Weights of a small CTC audio transcriber.
Data: 15625 training examples, 67.2 epochs.
Rows from block 2 of a small CTC audio transcriber, named by matrix and row number. Rows with one number belong to one neuron. Each number is 128 + 24 x the weight over its row's rms, rounded and kept within 0 to 255. All counts start at 0. Numbers have three digits each.
Before each neuron's rows are labels from the 100 clips, of 14976, where the neuron reaches its largest size: "top examples" is what is common among them; "loudest band" is the band of the loudest frequency at the time of the peak. Only what is clearly more common there than usual is listed. The data: read English sentences (LibriTTS-R).
# gate: second MLP gate (model.blocks.2.mlp.gate.weight, 768x192), inputs 96-191
# fc1: second MLP up (model.blocks.2.mlp.fc1.weight, 768x192), inputs 96-191
# fc2: second MLP down (model.blocks.2.mlp.fc2.weight, 192x768, transposed), outputs 96-191

top examples: the word "were"
loudest band: 250 to 500 Hz
gate.490:134102088136129084125128173150127120107125151141145110076149114104135160118123168097138160104110092101121175128106102148129165103138149117122126132123141167136121102144126170107126124128112132173151145151108139135069143122147126126134102136132123159110145130126096106062121113125159147135
fc1.490:119135131141102149111165150137137131101147147157140107087164116112088183124131136113092158130138083102156160147075115121139116054186134118128134146102117158141090122135150154106138146108100098155120132128174147159124114123148099122099110148102125117154167163094104107084134156136130139151
fc2.490:101195155128116113141155099107137127154121092097153116091132142137131110123119090146089123146093153094155110116132150105103156151137089105135151098137149127116125169112137131132130128111152139078133126152116101157153121115114146121091139168148145147082129102184099096106125151157131093127

top examples: the word "here"
loudest band: 250 to 500 Hz
gate.664:153156121138106156098114118138121100144151092139122126073132093143141169117172106110120098082140134114155143129175092157156121125180103135136105151148137172108165136105131088143085143122117112125126120128183108093148159120115105141120086140130160145129140144117099130100117150109109076136
fc1.664:138104108097091102122120108123120117146138110153119127153148096126136166103158145113104123129135164131171142100167097156114125107186117080103136156111168110096139138120138137198086096156159103115094141121101154136122100122099129159075096099121136144121131131125145124147096124117115120127
fc2.664:102134113156085136109168102152119116106117127150162115149105132143119158096139113120123173119108136132151137127149088113081119121145146088115151111141155115074118102116158157111134165107140117135098147133159137179154076174102151139110122108110188124173148195181155150148098149102110157146

top examples: the word "was"; the word "it"
loudest band: 250 to 500 Hz
gate.529:157147092098148143131118129125120125151172114126096077120139148116159104098124155109138115152158121092163173131133077106125129090085135081154151132126153118117122159101069126110168127154133136151134110111128157168118127115119091123119155118107106120099151087166110136077131141136125113111
fc1.529:152143134124143141120138106128123145156128120135114146125112175142126114108120126142112120141120129165110183134140146125124144120129135127118133152112149160118058139082104152119162150117127140186145112103106111156147115101092118156135121170114133139103107138121087108124111141115128117155
fc2.529:091146126148170074104142085130173125147111143112116130136172147157157074146145143146095104117123125150105156070114163133108137117126125109159111116142143122113105098115119092131161145098147170144137129135126129146150079120114143122121108113121119108135146175145129150127177141135139134119

top examples: the word "what"
loudest band: 250 to 500 Hz
gate.699:155159119073117096106160111113126160159141123119143102111117092127163116133140136140159099156159157085128131125113131151085108136106131164102150137101110119140120125101099142155090107118119123119134139111091119101121161094169120130139124112128118145100138155129126162167114111142127108139
fc1.699:147160098133101126135126117192152144136105120132086116168115135136150124172168144159112141119152148163095140089113112159098144128120118124119116136143144145128125098098127098097139168114136083105166155139121121137080142112163149130145115069166133139137150118151169180101121169165127131093
fc2.699:098096130124104159117102136137136168116119107082108079119108112128166120158129145105159126145127142176122158138160117096137131129153128130141105147111133148152147129137146137099136128073153127198141132162123165141127111081109104101126103142115126133188186132156120133126124084114134121144

top examples: the word "will"
loudest band: 250 to 500 Hz
gate.204:137099117142133131119161162167153126166114146148127145094125154150140132111120114083134112146107139163162119150076125154126110094136126121160101103185105128137165121157141127128112157150153138169145102106105203087135124129144133146071051151140102153085154117112131109149105139119167110098
fc1.204:138151154118140141120126137128137137178107132140158177131095182163120100115096139203129129114127084115098094145096143161169142138196115120122092121142114134126148143125112119118122160136130102180118091148121112131137132095092138136101128136101129115066114155187124123141119115146142123159
fc2.204:151144101131128108103082105137142118118145148133132137151141108152142078128143147092090108154121104161109154115121123117157118109127184092075133100171067121159115113131094101097124096153116101112156154123077130117120119115125181113109154123129151138129086129141167089095153172119104167116

top examples: the word "i"; the word "my"
loudest band: 500 to 1000 Hz
gate.704:114133192084123109146178113120118107152132092122106097105129128100114087143154120134092126089145177100136126121139136117141163083111130115165139155119086133142112141101163125163117188177142125145141106105088132134100109144119093110135124133142136154118101114113132120177125102153120132102
fc1.704:117147112145127139084129141108108150114141074137098081126082161098158116085141151146164153115128131100108147141115157130125072146125134125152116092168127142133158148136117165108126093121136100121124156117133135105119168125122103095141169169151123085118162091111085117123130167120133124130
fc2.704:123133113127136139139112174134148160155164194144113151130114115082159129168139105139145100098104153154116180133082163091138114121102112142127121153141150103137154130163145134127139172165169169134148132126162087146130085127156147130140087141117150118173099138120152129132141114141152155105

top examples: the word "you"
loudest band: 250 to 500 Hz
gate.401:160090133089138133120138129119140098132114140156117141103168159155155133136146161132104128098143147128143119087167110095120155133135139159122115124143147102118131133139118110131149136131144143122073094150133161127117121087088093159157093079136156135154148131124137143142120106156132152163
fc1.401:143179113130101163140091103119183162132153175163100111141128103138084076131113113152149148122128184142111127166107091122112155154128130137117153121128120126140121128142116167112142139119143136122119142152122142129134131160128205118172130137141128135123115182152130128130080146125100111104
fc2.401:124139105118148126129136106134144123155099191126092116146120138100098150134109161118149145136074113080143143129125107117129106162158130150139108164147139129135187127163162093125167107142112139140166115150125082110106108107132096154096105095112120151124103139140112122127135106146109138113

top examples: voice: female
loudest band: 500 to 1000 Hz
gate.569:145126132127189106164143144146084130113119106115106099147135121109105156119157149106108131131093134143109136104093110123116133125110145125168163149145076133127129148118105147108114171101124169076113183136132087139087154138112113146101100135124127127120145133135115120158103093136150093118
fc1.569:145116131092158077131136132119114133137121136116125128138135089122115062095081139116174087091134140145138170148115121104148123132146099154130152145132118127120123092145105146096083131120093128132071119109124085202140147136095184141141151164099138125132144082107111120175108138133122081103
fc2.569:112112135147122145099168136139096160114114143159110138122165132110152147138091171136115108135146134171151121113079164127137153146143098153151090146146126174144177133181137107135089133147134133132140105166128137118106078126131126108160127112115109113154138125110165133141064056151142114126

top examples: the word "they"
loudest band: 250 to 500 Hz
gate.730:125159139133124091089117090151124127134124098118099106139158137165136151115119159115132143143150121093098109146079160134111098118131167111142141138175140141151123136082127116110107112125146146112138149136150131148109141111095129122116083150142130120124153126068100168155125105093145150154
fc1.730:103117165102150112106150137150099157147137139137126099122153128120104106127164131113118149108121128118124157108142138080159075113173162108123142150167156124136124120150113115174114147149131133176127149115086120119124099142152141146107088137184160133121153121141152121130120113137110168151
fc2.730:119142140141079095141120138130143121109145146116144133127086136121117137141154126098164130113130141148124181155137140116130182172137146096118172148118065117111113140133159112150172149168169115160128123110142147129123120130157071100107116117098126155141138152141137135124168133178125166129

top examples: the word "i"
loudest band: 500 to 1000 Hz; 1000 to 2000 Hz
gate.331:144074142159089167102120162165154132154179115113084134108131111133134133177131150080108138096131132121155104141140105146110110118126114101110137166061104119104163128103148150163124098154094177095116153108118122098084148144136123144156144184121143112120125110109149111133103122119175130116
fc1.331:083115143184119153106105117111124141138129104118168100118159119128115108085120101112118103124100092141153146134129153156129119107133098103111125157096147114130178105117095131072139126153113128096154145143144132114177114102146128104138130122132120114130130081133101097122181126113145119111
fc2.331:129127163137178172093130120147122130132124144147117113168099172134113127195161121158093135169092059127156105123137101124110116114086105152119123143126120118114112142128137102146143104128139118106146146067139116132112150125115130105116155149108169116082143144137152074108121097138126160106

top examples: the word "he"
loudest band: 250 to 500 Hz
gate.18:122092128151117140122115094118086140146127128151165124138122169106163138082170161138088114152106103157169119168137133166121201081120113139143128142161164134087121112155112143144118136156099101191120106113100101161101091131137125121107129135116124150149139139076104129142140143117197119135
fc1.18:127130111122149088142142109116109120148138143129125142125143129170124126098077136109140115126114100155127144133184118149119125168136163154164132175123148117131111195119141132153112148067076111127116130164104090144176136129138123150123119121118168114115101105109148100136108097152180107080
fc2.18:146101172119134113104128115117155145143123125073151180149107115076139170131138134144140133132165124130143092103125140121104135145149135110122089126159125117117139117122120140076178095149138121137161129171110086119149154155107169130099159139152121077114123090113162107118149101152123132111

top examples: the word "will"
loudest band: 250 to 500 Hz; 500 to 1000 Hz
gate.670:170116117141132129110123152156097129136124106129133151109141100104071111125129137168129168122100116106085135162087122132142147120148108174145133130154126124142099144110161114078156077112115091118139132115130179132128074110129183145133114108136104103151110146088146077144151142116142122130
fc1.670:180150095085113094086134137148117136133131117113137176106150118124097116124112115164179169145132145118063092156108150139130174109152142154156145110113139109142110145103150107093156087124128130118114161097094166132124095099121159132128125125130132083127129091131140071108124140095092096114
fc2.670:177159149186125116091181115113142127148080154092134165134078144142130119176161117128130143150118127144122136133163121121146097089100097159105104138131125142115138099129141101120111110102113123131135135123159158086172087116114155106154107124131149154099134121155136128142117131123124146156

top examples: voice: male
loudest band: 250 to 500 Hz
gate.176:135159124095134134148123101165139109141089085142150110120134155141152133169101130122131129159111119107110136110133103129124109104148132136144127155140177155149118155120168139096126110116156151130114135115105141137139099156078118143126116144155128183114099137096131076156139127126115141125
fc1.176:147120136140129131123110149068100178145144157134058119145146122114143104132108094168134105111144143109167099136116137159096151121112132110128066153133090115135129119135102078140154172166110184098145111111107153160127116111162125116127115178159119119106126138139100157091145113155110143136
fc2.176:120149136112119174156158129111132139131100122144166120147145094151088162151151095101103133142149121130128119153103134113125106118103109152105133126146075171118153130122146115139148095170137145110082076096150120122107121095105107114076123109131129098125098093140092114119154131133110115125

top examples: the word "it"
loudest band: 250 to 500 Hz
gate.325:134133149139153103122165155121130127133128131120184137109112110149102130115089111091103093143144131136121174132139127140149132115153107136097159125139105163147107115163138127098101100105133140231123129110126142114159086104131156127100139132120128146149095134178118112119132114111116121108
fc1.325:116100117134168140108134165082128153103096118132153141104160114115109095120096147122104136166168105099157087122160174182127125118128151098115099140142137124125142085121178108168096118146150145136143088126150141118118131159107150136119103136093119125114124092143129129150177156169102098143
fc2.325:128094100150155172112128097089121130128126110121110132091105115106175149132106130104179118115146098102130102140089110109119127093135133087131112142103150136175125120145164118101132100159125150136179124155166150143097128126140102154161125127127138147179148117116129097074143149135105130162

top examples: the word "was"
loudest band: 4000 to 8000 Hz
gate.246:125106164088129098162143137173124179152160110107140135120143172159088134142117099138128123085111132117133167095112133088104082103126106106158117154156138127137137125181098113146103136091096108157120085115147124131138135136163159157119094110116139169120151133125118104089147134140136110146
fc1.246:103136132165134130149116138125141079125121164180146127103141097158154149128160106125121101160141109122116129125156160118138136119113148126144162125112104166080115083122123107136092124111101153082124163158110164149082118127126066115119191129135119123116112139100139143166119122130095110162
fc2.246:165103137155090118136137109151107124164109092094152122063171159113126121176114150151128091105156097122127121148123117097108132139107127136119126145128104113137145134122180151105133089126156137166112086160147135121135118127140144130189121118093098106141134158160149137146131127112148104164

top examples: the word "it"
loudest band: 250 to 500 Hz
gate.133:115154098124148123151111161121126147157109138100128128113132172162098152151137121147139131128108147112119125166108142132093111115097186134139160123098129096129136093143115141140098154158100157082150152164090143134118105126153091126122177156127085157149145181166122102126111114102140140104
fc1.133:114181109124126075132137146139162160116097136142151123151096049127132090145129142140129128084112135160161145067104143134149149145117098112103139151140129132100154132067164080130128106123152152134082159093150138120132170119111145119103105154130145103147170096134127125152133139136101143134
fc2.133:104136100151159137151108097150129141168124155096148142110093133112080133142138141167173096100112126124184152170146101151131116111179109123128149134139118151108141115145130144132150124154139150161112149115101188128119130138110145158125117117117101066109137127091121158141111173125114137105

top examples: the word "there"
loudest band: 250 to 500 Hz
gate.302:124166152118104154154102093106112143131108128152143121133135136118133117168186149105126151091131116096152128130155101121145127119097161142137126111151124105173159182113130132132109119139117108157183122141106126116160149101181092112139101146143101130104174112120081100127116092107097086169
fc1.302:125134158097083134138139129104149157107132137107131088101088113147165140165070090113133126108121164108105127140137130062141127124141135101154164157161135159089080128103132134115162178117152100118133103133162120108120132186140127113155127152116104115125154149111154116121135128158090142112
fc2.302:143115143120142126156185147127177168130153147184136112127106158126092157124146090117136129141156100156153114129127142155137145104140127148119187145108137128104131129132116133090110153130178151099113173091178114150086144151133142098097139111144112160087132146111147152169141169135119134117

top examples: voice: female
loudest band: 4000 to 8000 Hz
gate.624:109105134146148150156082151151166137103118120131118096104108146104096157164106109136152156111153121078138150145160144139163147099122116129116135110098094149129131102095113107120087130168141072159133147149132117112128134135139095150117104082140112097109154117125139151139128150139179115115
fc1.624:140179135155120160129116086134184089122149110096130126143132124114100138146096081131143137091116160109157116157168100123158099113124106120169132105135100113140152108111139113144116120139075108103154130117154137085146151179129086080136109111134163093082120142118153122106119148119102137141
fc2.624:108092107107148117136120108124138104157121150134113134128129123096190091143072122098109105114161122095132146123174122102177140085098098120111118075139144154133132108129147109124144128164121129148170125162146120196094107150160142145112119130160138146140154114140168144134140110094131088144

top examples: the word "be"
loudest band: 250 to 500 Hz
gate.206:149151157130137108128160122146128132137118133081094117094108081137138104119143071153152120132129101150151153116131131136114162111156125169166153201133103118107121142120129142145149128142166148107107082119131095089105128085101107119152150138141112159122120119148093144098140092125100136138
fc1.206:120112130118103101136112087128143131148147141158110114147136187152117140168140161113104143125119103077104090115111117122153124150099149133106127108087141107172135136155148146143101129144104086167158157127122167134143108153117121147112087104144145110131141112094152113159139140114152084124
fc2.206:118111130130134159135113146094150106142154145064140161113133119146148137130115108148154159189069144113140123141138185099143130112142164109140122099144097133128150124142152154105143127140185160125150141146144081161132107158134127112088176126101117096158114099101127138155105113148121128136

top examples: the word "that"
loudest band: 250 to 500 Hz
gate.5:126153131144112129127106196101145099150127122106095064097066113088099144136164163139111119102060090123114101111094138108167135115105113094120178150145106143137128149108133158139147109113112121083139171124095136089113076061102129119147145129120136105100127109155112100130136133154124125127
fc1.5:099124138116131119131132134135094089127141156155108110122106140106115151183138180151121126133112103130122139080106111090159126101111084122095128150139136094159140137134141089159144114120129105084091173127111133100130034120120139105157140117146135106105119148121089129140085121096170136122
fc2.5:176145117167101111123102135131134093093108116133112116128112108104141107171148104128114153077146156103157121096101117084157125156121143118175150145110123111080123127147123160168142125109129145138131118188077126124154148084119129142138105103112127140126160183128165159105158146155140164131

top examples: the word "it"
loudest band: 250 to 500 Hz
gate.615:139124149103147130140157114132131102112135130157129127116113130103118133112108144146117114108115090103142135159086099119147169139129140147097131113074093139107118120141167151115123113154143114167137186157124159163078101109163104105126142155158106148153131093143131154138124088132122111137
fc1.615:096129121118098090099152114144165158125135123142109150139121129112173166113144106119059101123139107127132168140119105167111126114087160125132110147127109115105103139103131155137109109145178102168158115136124124156112130142143140124165127149115145155163127144147122080123101147098141126165
fc2.615:166110137127137108119111084083169108118102122102182126116152163105141185123137124093143130137139115090103092159159174120147093090173147128109146105132147136137097157137131095141106152169088084081144159140105136120119144132144087111128147111142144159129116104120121135130160123126141143072

top examples: the word "who"
loudest band: 250 to 500 Hz
gate.725:046087128127096140098111156137102156155124118125123143138120072154117168126133088125130093090109113150126089112146105128148080187113125154133132133124153178131122182123108125158122083101118159130095148110121143144107164096111110135118121125106128126126093137114093114133109094136132142129
fc1.725:141111134093121105133124111126142132081129078105157122171114123151115091096120124173088091149128160126117138082107100150072155131135147148095115179164117112137090099150138095158113126125154100147167126147137142136113140136131164106144158088124137126120170136146124123135135128124087164130
fc2.725:103123097129166158143122130150095124113109112117133135133128143116127127070100118175066086163138138123102175164099161144076140129132126120107154114094136117140064148164115119125141156135159102142127142127118093134129125168120124122080144129131094123130082124134136164102128100122134144160

top examples: the word "i"
loudest band: 250 to 500 Hz
gate.561:135103164162151128131153149120098083133140153143143121109119160096083081111116145118133118133131141084168170094143090126120126150098123143113100122098146143125157140120106160152099166145116109123088145147082136124116160123097126140114140174101144110119134125105141124126171074161094134107
fc1.561:168132123106148157127145151122079104173111169105117091096109145107151104100105146163162155145148098117133115140129109108161106109106153131104132155091136131134136159108101166134144145122163112102174097171115103124139144146133157127146134116106097158150142134144140101128138086085103110112
fc2.561:078123080127160136114119116099142084154087124114126106100087118108107162114165110086123155151119098110158147138173122129135141102116129139126125110061113116130103118132095053139114109148128116108094134117126178125110145167160154164137140151187131165122132110116179104111143173123100189107

top examples: voice: female
loudest band: 4000 to 8000 Hz
gate.487:149119117132127115113108099141135152139104126139120123144120143149148103120136128123134115122116154128170087138097129138088107113148161112120101124131133124132127114118075152125096142157144115103085156141171153177131114143153136142123123120134153087130102114162085097135157107123115166115
fc1.487:163112148158139104118107116171113132169152112105160100133142117088099131113113137143118105150100149123155123106108169128109122136150155129120111165126139105136110098121136101103125111157113131148135167140142133121135130123119130112189100129109109159114155178107122129141198162079151099124
fc2.487:113105131110157156097103112131134127158147106075116125118137116151143148158117116151130084115157153148098101149160108138124137117103155133134100148095105112121145138135115120069138147076150156118083129114127142163049126075086116124131159130142113130117108140132108148127155129134175176108

top examples: the word "we"
loudest band: 250 to 500 Hz
gate.392:158122127117137090148100160143162113106111113162114138113114119145048137092183091119130108110134128134120131146085125087155146127084142150143109166144117114101127082132106143158126137108148138096098129113118131152149153140140181134097141195104112098125129126154110129094129093100137103142
fc1.392:150147112149139080099128129138158177109152166127148148080139087160120152151132071119120099163160156110121129115069149123154130107131127145097134140122157130130133114090146131096119139114143129114084131129123125176141106118099120098138111152152141106140101129137109109115156130134158072115
fc2.392:135103114141151141146139146133133109114117104132086127100132128183106150074122140131100132144129074114150147148126129114147155067125153081108122153128102155126146126082098152114122190136137123162120132143150141120135157159160122156116092166105095161067142133170153112126132152104136135120

top examples: the word "i"
loudest band: 500 to 1000 Hz
gate.729:151151151071114124116125144135120125137168134077150161128133144087132133131100093146130125146161098123125157166124118127111116105149122102138110110120071146140150096118112146136128129155143110109117106148098172161058119121137095119147096143135114107123153167099104116104111162171121132055
fc1.729:133132109166153113135133119151105109079117100173144135149147125139108106146100115098130122140129113170133136115115118131120128177136118149133177144137130139133107116120125136120117112071142132189111158112170150124171114124087174172129181138145119136102130103113113092102152156117146141145
fc2.729:127170148136122200138150111142165159115099185128148141099129153139147147118113132114113115107122110104099127147140126138089078135152129152160131174159131111123085110121113086144097151128125147125139137117168114108096110104125113144105166151092140122117152125157108155126136083103154150139

top examples: the word "for"; the word "with"
loudest band: 250 to 500 Hz
gate.767:123138104120170095119107131145195130112130127144122124139144067117090138081110097124134124135129095095065110130133157127142136084133104145139133106147145150115099136149102176123119127181126116130152078137137154151138135104127140134147138104083139123135101098120109079137118096157140133133
fc1.767:115063105123145128111125131078118120151122152104131091133120098136127134113122172099129101133124123138136150158117114110138148165116122125146132118128092162098097129101123123150102117101109150142116120112138085119133146105170132096113129143131129120139110097150115091112140126102128144149
fc2.767:131107157103125115124127163128141169164157102106131119138152143129166092098110119102129147122161165127106115132079151084131121127147126088095150139151110074115122146126104178108130096144160156131152126155108103079061118113134111092081119131142156059140122108148133149124145134155105152160

top examples: the word "he"; the word "his"
loudest band: 2000 to 4000 Hz
gate.289:132157142106099134122142124158140122146083117108128143179116113117147139130165115142150177163158122130102156128075153156143142081131153152154148122145178135105152122149116156112147113122083093109141103163151107100120078176155183125128084128127115139159134095141133124095147114129162083154
fc1.289:133123145095133155154131115111143097133079114131124110131093147120148140129148100100102179159156135139093110151109117133102164100140127133139184113155125106137194103153121161061131112091154112155129153154154142126131084166138118134125115146151093121132115088162127110121142125093132110161
fc2.289:148077130103134130125142138123134152131141115148162138114154084125124145131169088119102110200112168119154147111073136124123119182093125131109133093111105123107122125097143143114115091122137155123131190118095136112114094120152136158152114144184144114111108143123105138120141128119154118163

top examples: the word "it"
loudest band: 500 to 1000 Hz
gate.601:077155146111136115142111173151118172104124112147099075150155135124120151074111184136124109140133110108111105154134141115174136116125084137092147185132130114138166150126159104135085091154139152163115129151153124076160143100157126117116116112120132146113135093128149133091115122159146106109
fc1.601:113150139116128140173144110116160122123089123101131102103136165173124112128116119147127099106141122171141133126147133084150149131130148072142131127189121116111139151141117149155152131127119108150169130194104117099132149101128132080188124159091118114171138162125119173082118147088133158136
fc2.601:129114082120127146154129120070128093126175081134125117089104151131093159123075145118118096116097109167084106117146071167089157072140115190144162125139107116117129122105142130100117093164139088137124096133155106099157158118170122117122118134136149141101147144105158102123151122135077117162

top examples: voice: female
loudest band: 2000 to 4000 Hz
gate.677:116163158152121105069124147115109129101135165131106136143122142146153088122101129132125124109087116127156123105099154091127115097124151145113089171128109112096099097145125159122144116146128165128119139135091128133105095152121114118149118130109096172138138122132085110136155113131110095104
fc1.677:102163126129126152110095077166092147126126180142170104134106146142124111145093130128129096132122137124150122112157094078135124098149113135146084097167141101088152142139150140141127112139140145144181088133120140112137106151138141139118146136138136097101112116082100162114143129110118154141
fc2.677:124127115141109105154145135123133131122089150102139173122133170085139142122113128128169145119153128154122089158127124138096140143136082116122149083139130120162122105129142129081124108133127159129124147116181188150159117192095135121112118173148154127094145151139114141135130172161107152111

top examples: the word "for"
loudest band: 4000 to 8000 Hz
gate.357:161142087170118114138141151128156134142096146116117117136099096136116142092106131151095164102111189157124128113089102106131100115116150109123106127127129161100159155115102124139120122162124105099101163170075124155129123097163118083149108151103146126132100107160158132133129147127156140095
fc1.357:136110096154081127158093118113129119114161111116087163147100118094107079084120133106103114183161137139115123098114153079105102093113135108123157100136097156128144136130142123136115112126107110120109139149080091167116103111111129121148122110092101105152127103097171097129123152147155114140
fc2.357:134131090063086096098117127134148170108099157149134122162162147124093103097120118155096153122141160144150139099116144095094088182163127091165134087101129154147128119104122155149196111089130134152131167185170135141138106118125157117108132126128123137119112101138132133126155095169168121107

top examples: the word "eyes"
loudest band: 250 to 500 Hz
gate.244:131106121173126136087122140125129167119121115122114088102154101098126115156156160153128144128134135119126155096129125138112130104095107168084105172116108141114133119106091107149119066120089136123120165122142125158150119112113139081096162141081113133111137123116097094150126097154152107156
fc1.244:092128093116085102109121149152143144116123120164157125114189118126127138093127146134125099131141152145101146097170086096094155124139127140122123150115144129104140117113133095137120124118145164164126136088156136116124123172122110131107117138152082133126104136131129144149117105150126149150
fc2.244:122091131109140134168107108149112118112163128097058128149179150126085149128124128100091173161169111122124123115166159125144113141152061115100163157118106129171078096141124132146113164131110142126105130107120060165143116137101109107111143139126127123131117115117130127097151154075161119160

top examples: the word "we"; the word "it"
loudest band: 250 to 500 Hz
gate.554:123126143101100125092115164105128108136138144126071099116123116109116091164146127134093154135094132127130115151109106128133139101102149168152141140179132105125115131111145121138105100118169121150202160155127118130095081134131168162108089122100146131123107112134133076116136063175129169140
fc1.554:152095160156062143110164129066123128168113125109155173098163122104087142094104147135132135145130105135117119147162116127110136147147142099130142094108127110108127127150166148099130097126127142109149097128148125135121104112151146171133129118131167115150123116110150093124156122138049148124
fc2.554:141135157139131125106125084110084126180123145126146138117134109133165169109105139151118138158105135134160145126110109101124144086108127080107107127078131170140127178127110105148116133076139118158138107097142111125085139099087123167076105151114097117101123154134116102114114127105126165099

top examples: the word "we"
loudest band: 250 to 500 Hz
gate.267:131126117088113102143124088134109121128114131144149104127171123152132134065114105105137120100089186123124168140155113139156112160159127128163107121100154117108154131083106144118117128117074092124095119116108156172091116129110153080093115138144097132151123163150125124115160121108096135122
fc1.267:125101116174137139123152128115089147131135147117085159084108143123144141147139099141127117141160090124095077130173158145154164130111131117136111151113126155116139100158105117120122122105132066168109145156148133103147152102121097100118138146105145133127113127112099119139115164162129129155
fc2.267:108137155126194109124184097159143146144110136106134138159138143136106147123138140147110109121108172131146145139136110126144124176131147126135130150093099101162103104172140149106118119123107173134158172085100134100112149122123145150123151173145086171156127129145147137157145079098113136134

top examples: the word "you"
loudest band: 250 to 500 Hz
gate.288:178082107121113134144103141108096133146142137123128178150172140056119140114093191146094106128132107164122139110090115104113148106155082107130142084096116118150111169102136150126117123115070137127136100129109138138100065107091116103098132127099108167129140110102124114133134099083111129127
fc1.288:129144151096144128155056100102126135135151145120126154126107134132145125139146150117103105142137178115128129162145145148126180159103136096089161117124104119108123101102178149109126138085067102139111149101098095116078123097095122130113147132133136155085113123091151092089116120102149127110
fc2.288:131101153122129162112148144141140073152157155143125139147099147145140177109124149106125129178118143119148133142138117110110175139118135118132162139119129172149186144150103156121145129154099130112109173110127153205137154110119138103114136129111088164135137143131117124104111115149106104154

top examples: voice: male; the word "my"
loudest band: 500 to 1000 Hz
gate.620:122148132113167141131185111117120096136121100121163121124127103111163131104126114108134102191129112111131157150099128118180121129085145136107116135151102142111166156082147117108174142144142145150110137103102113085130113102119141104131125130132114139101102103130156122151120123059081117136
fc1.620:108099082185122148134153106168116117128100138124116120113152084112056190118134137114123136145104137125131083120110110132114154122121108145165144125104126158139119122147173083111128080111112144126113129138134130155128076111127131158139124067171141127141150090117111146135167130110110156138
fc2.620:142078119161116114060124144150182138115155122125189149082118102084152175150126119152120057135133150137119147119168111151123110118110087112126107088157117108081134144181141113107139103119088110114094124138115150126134162105136118088114134132123142124142143110102133138072096084121142094094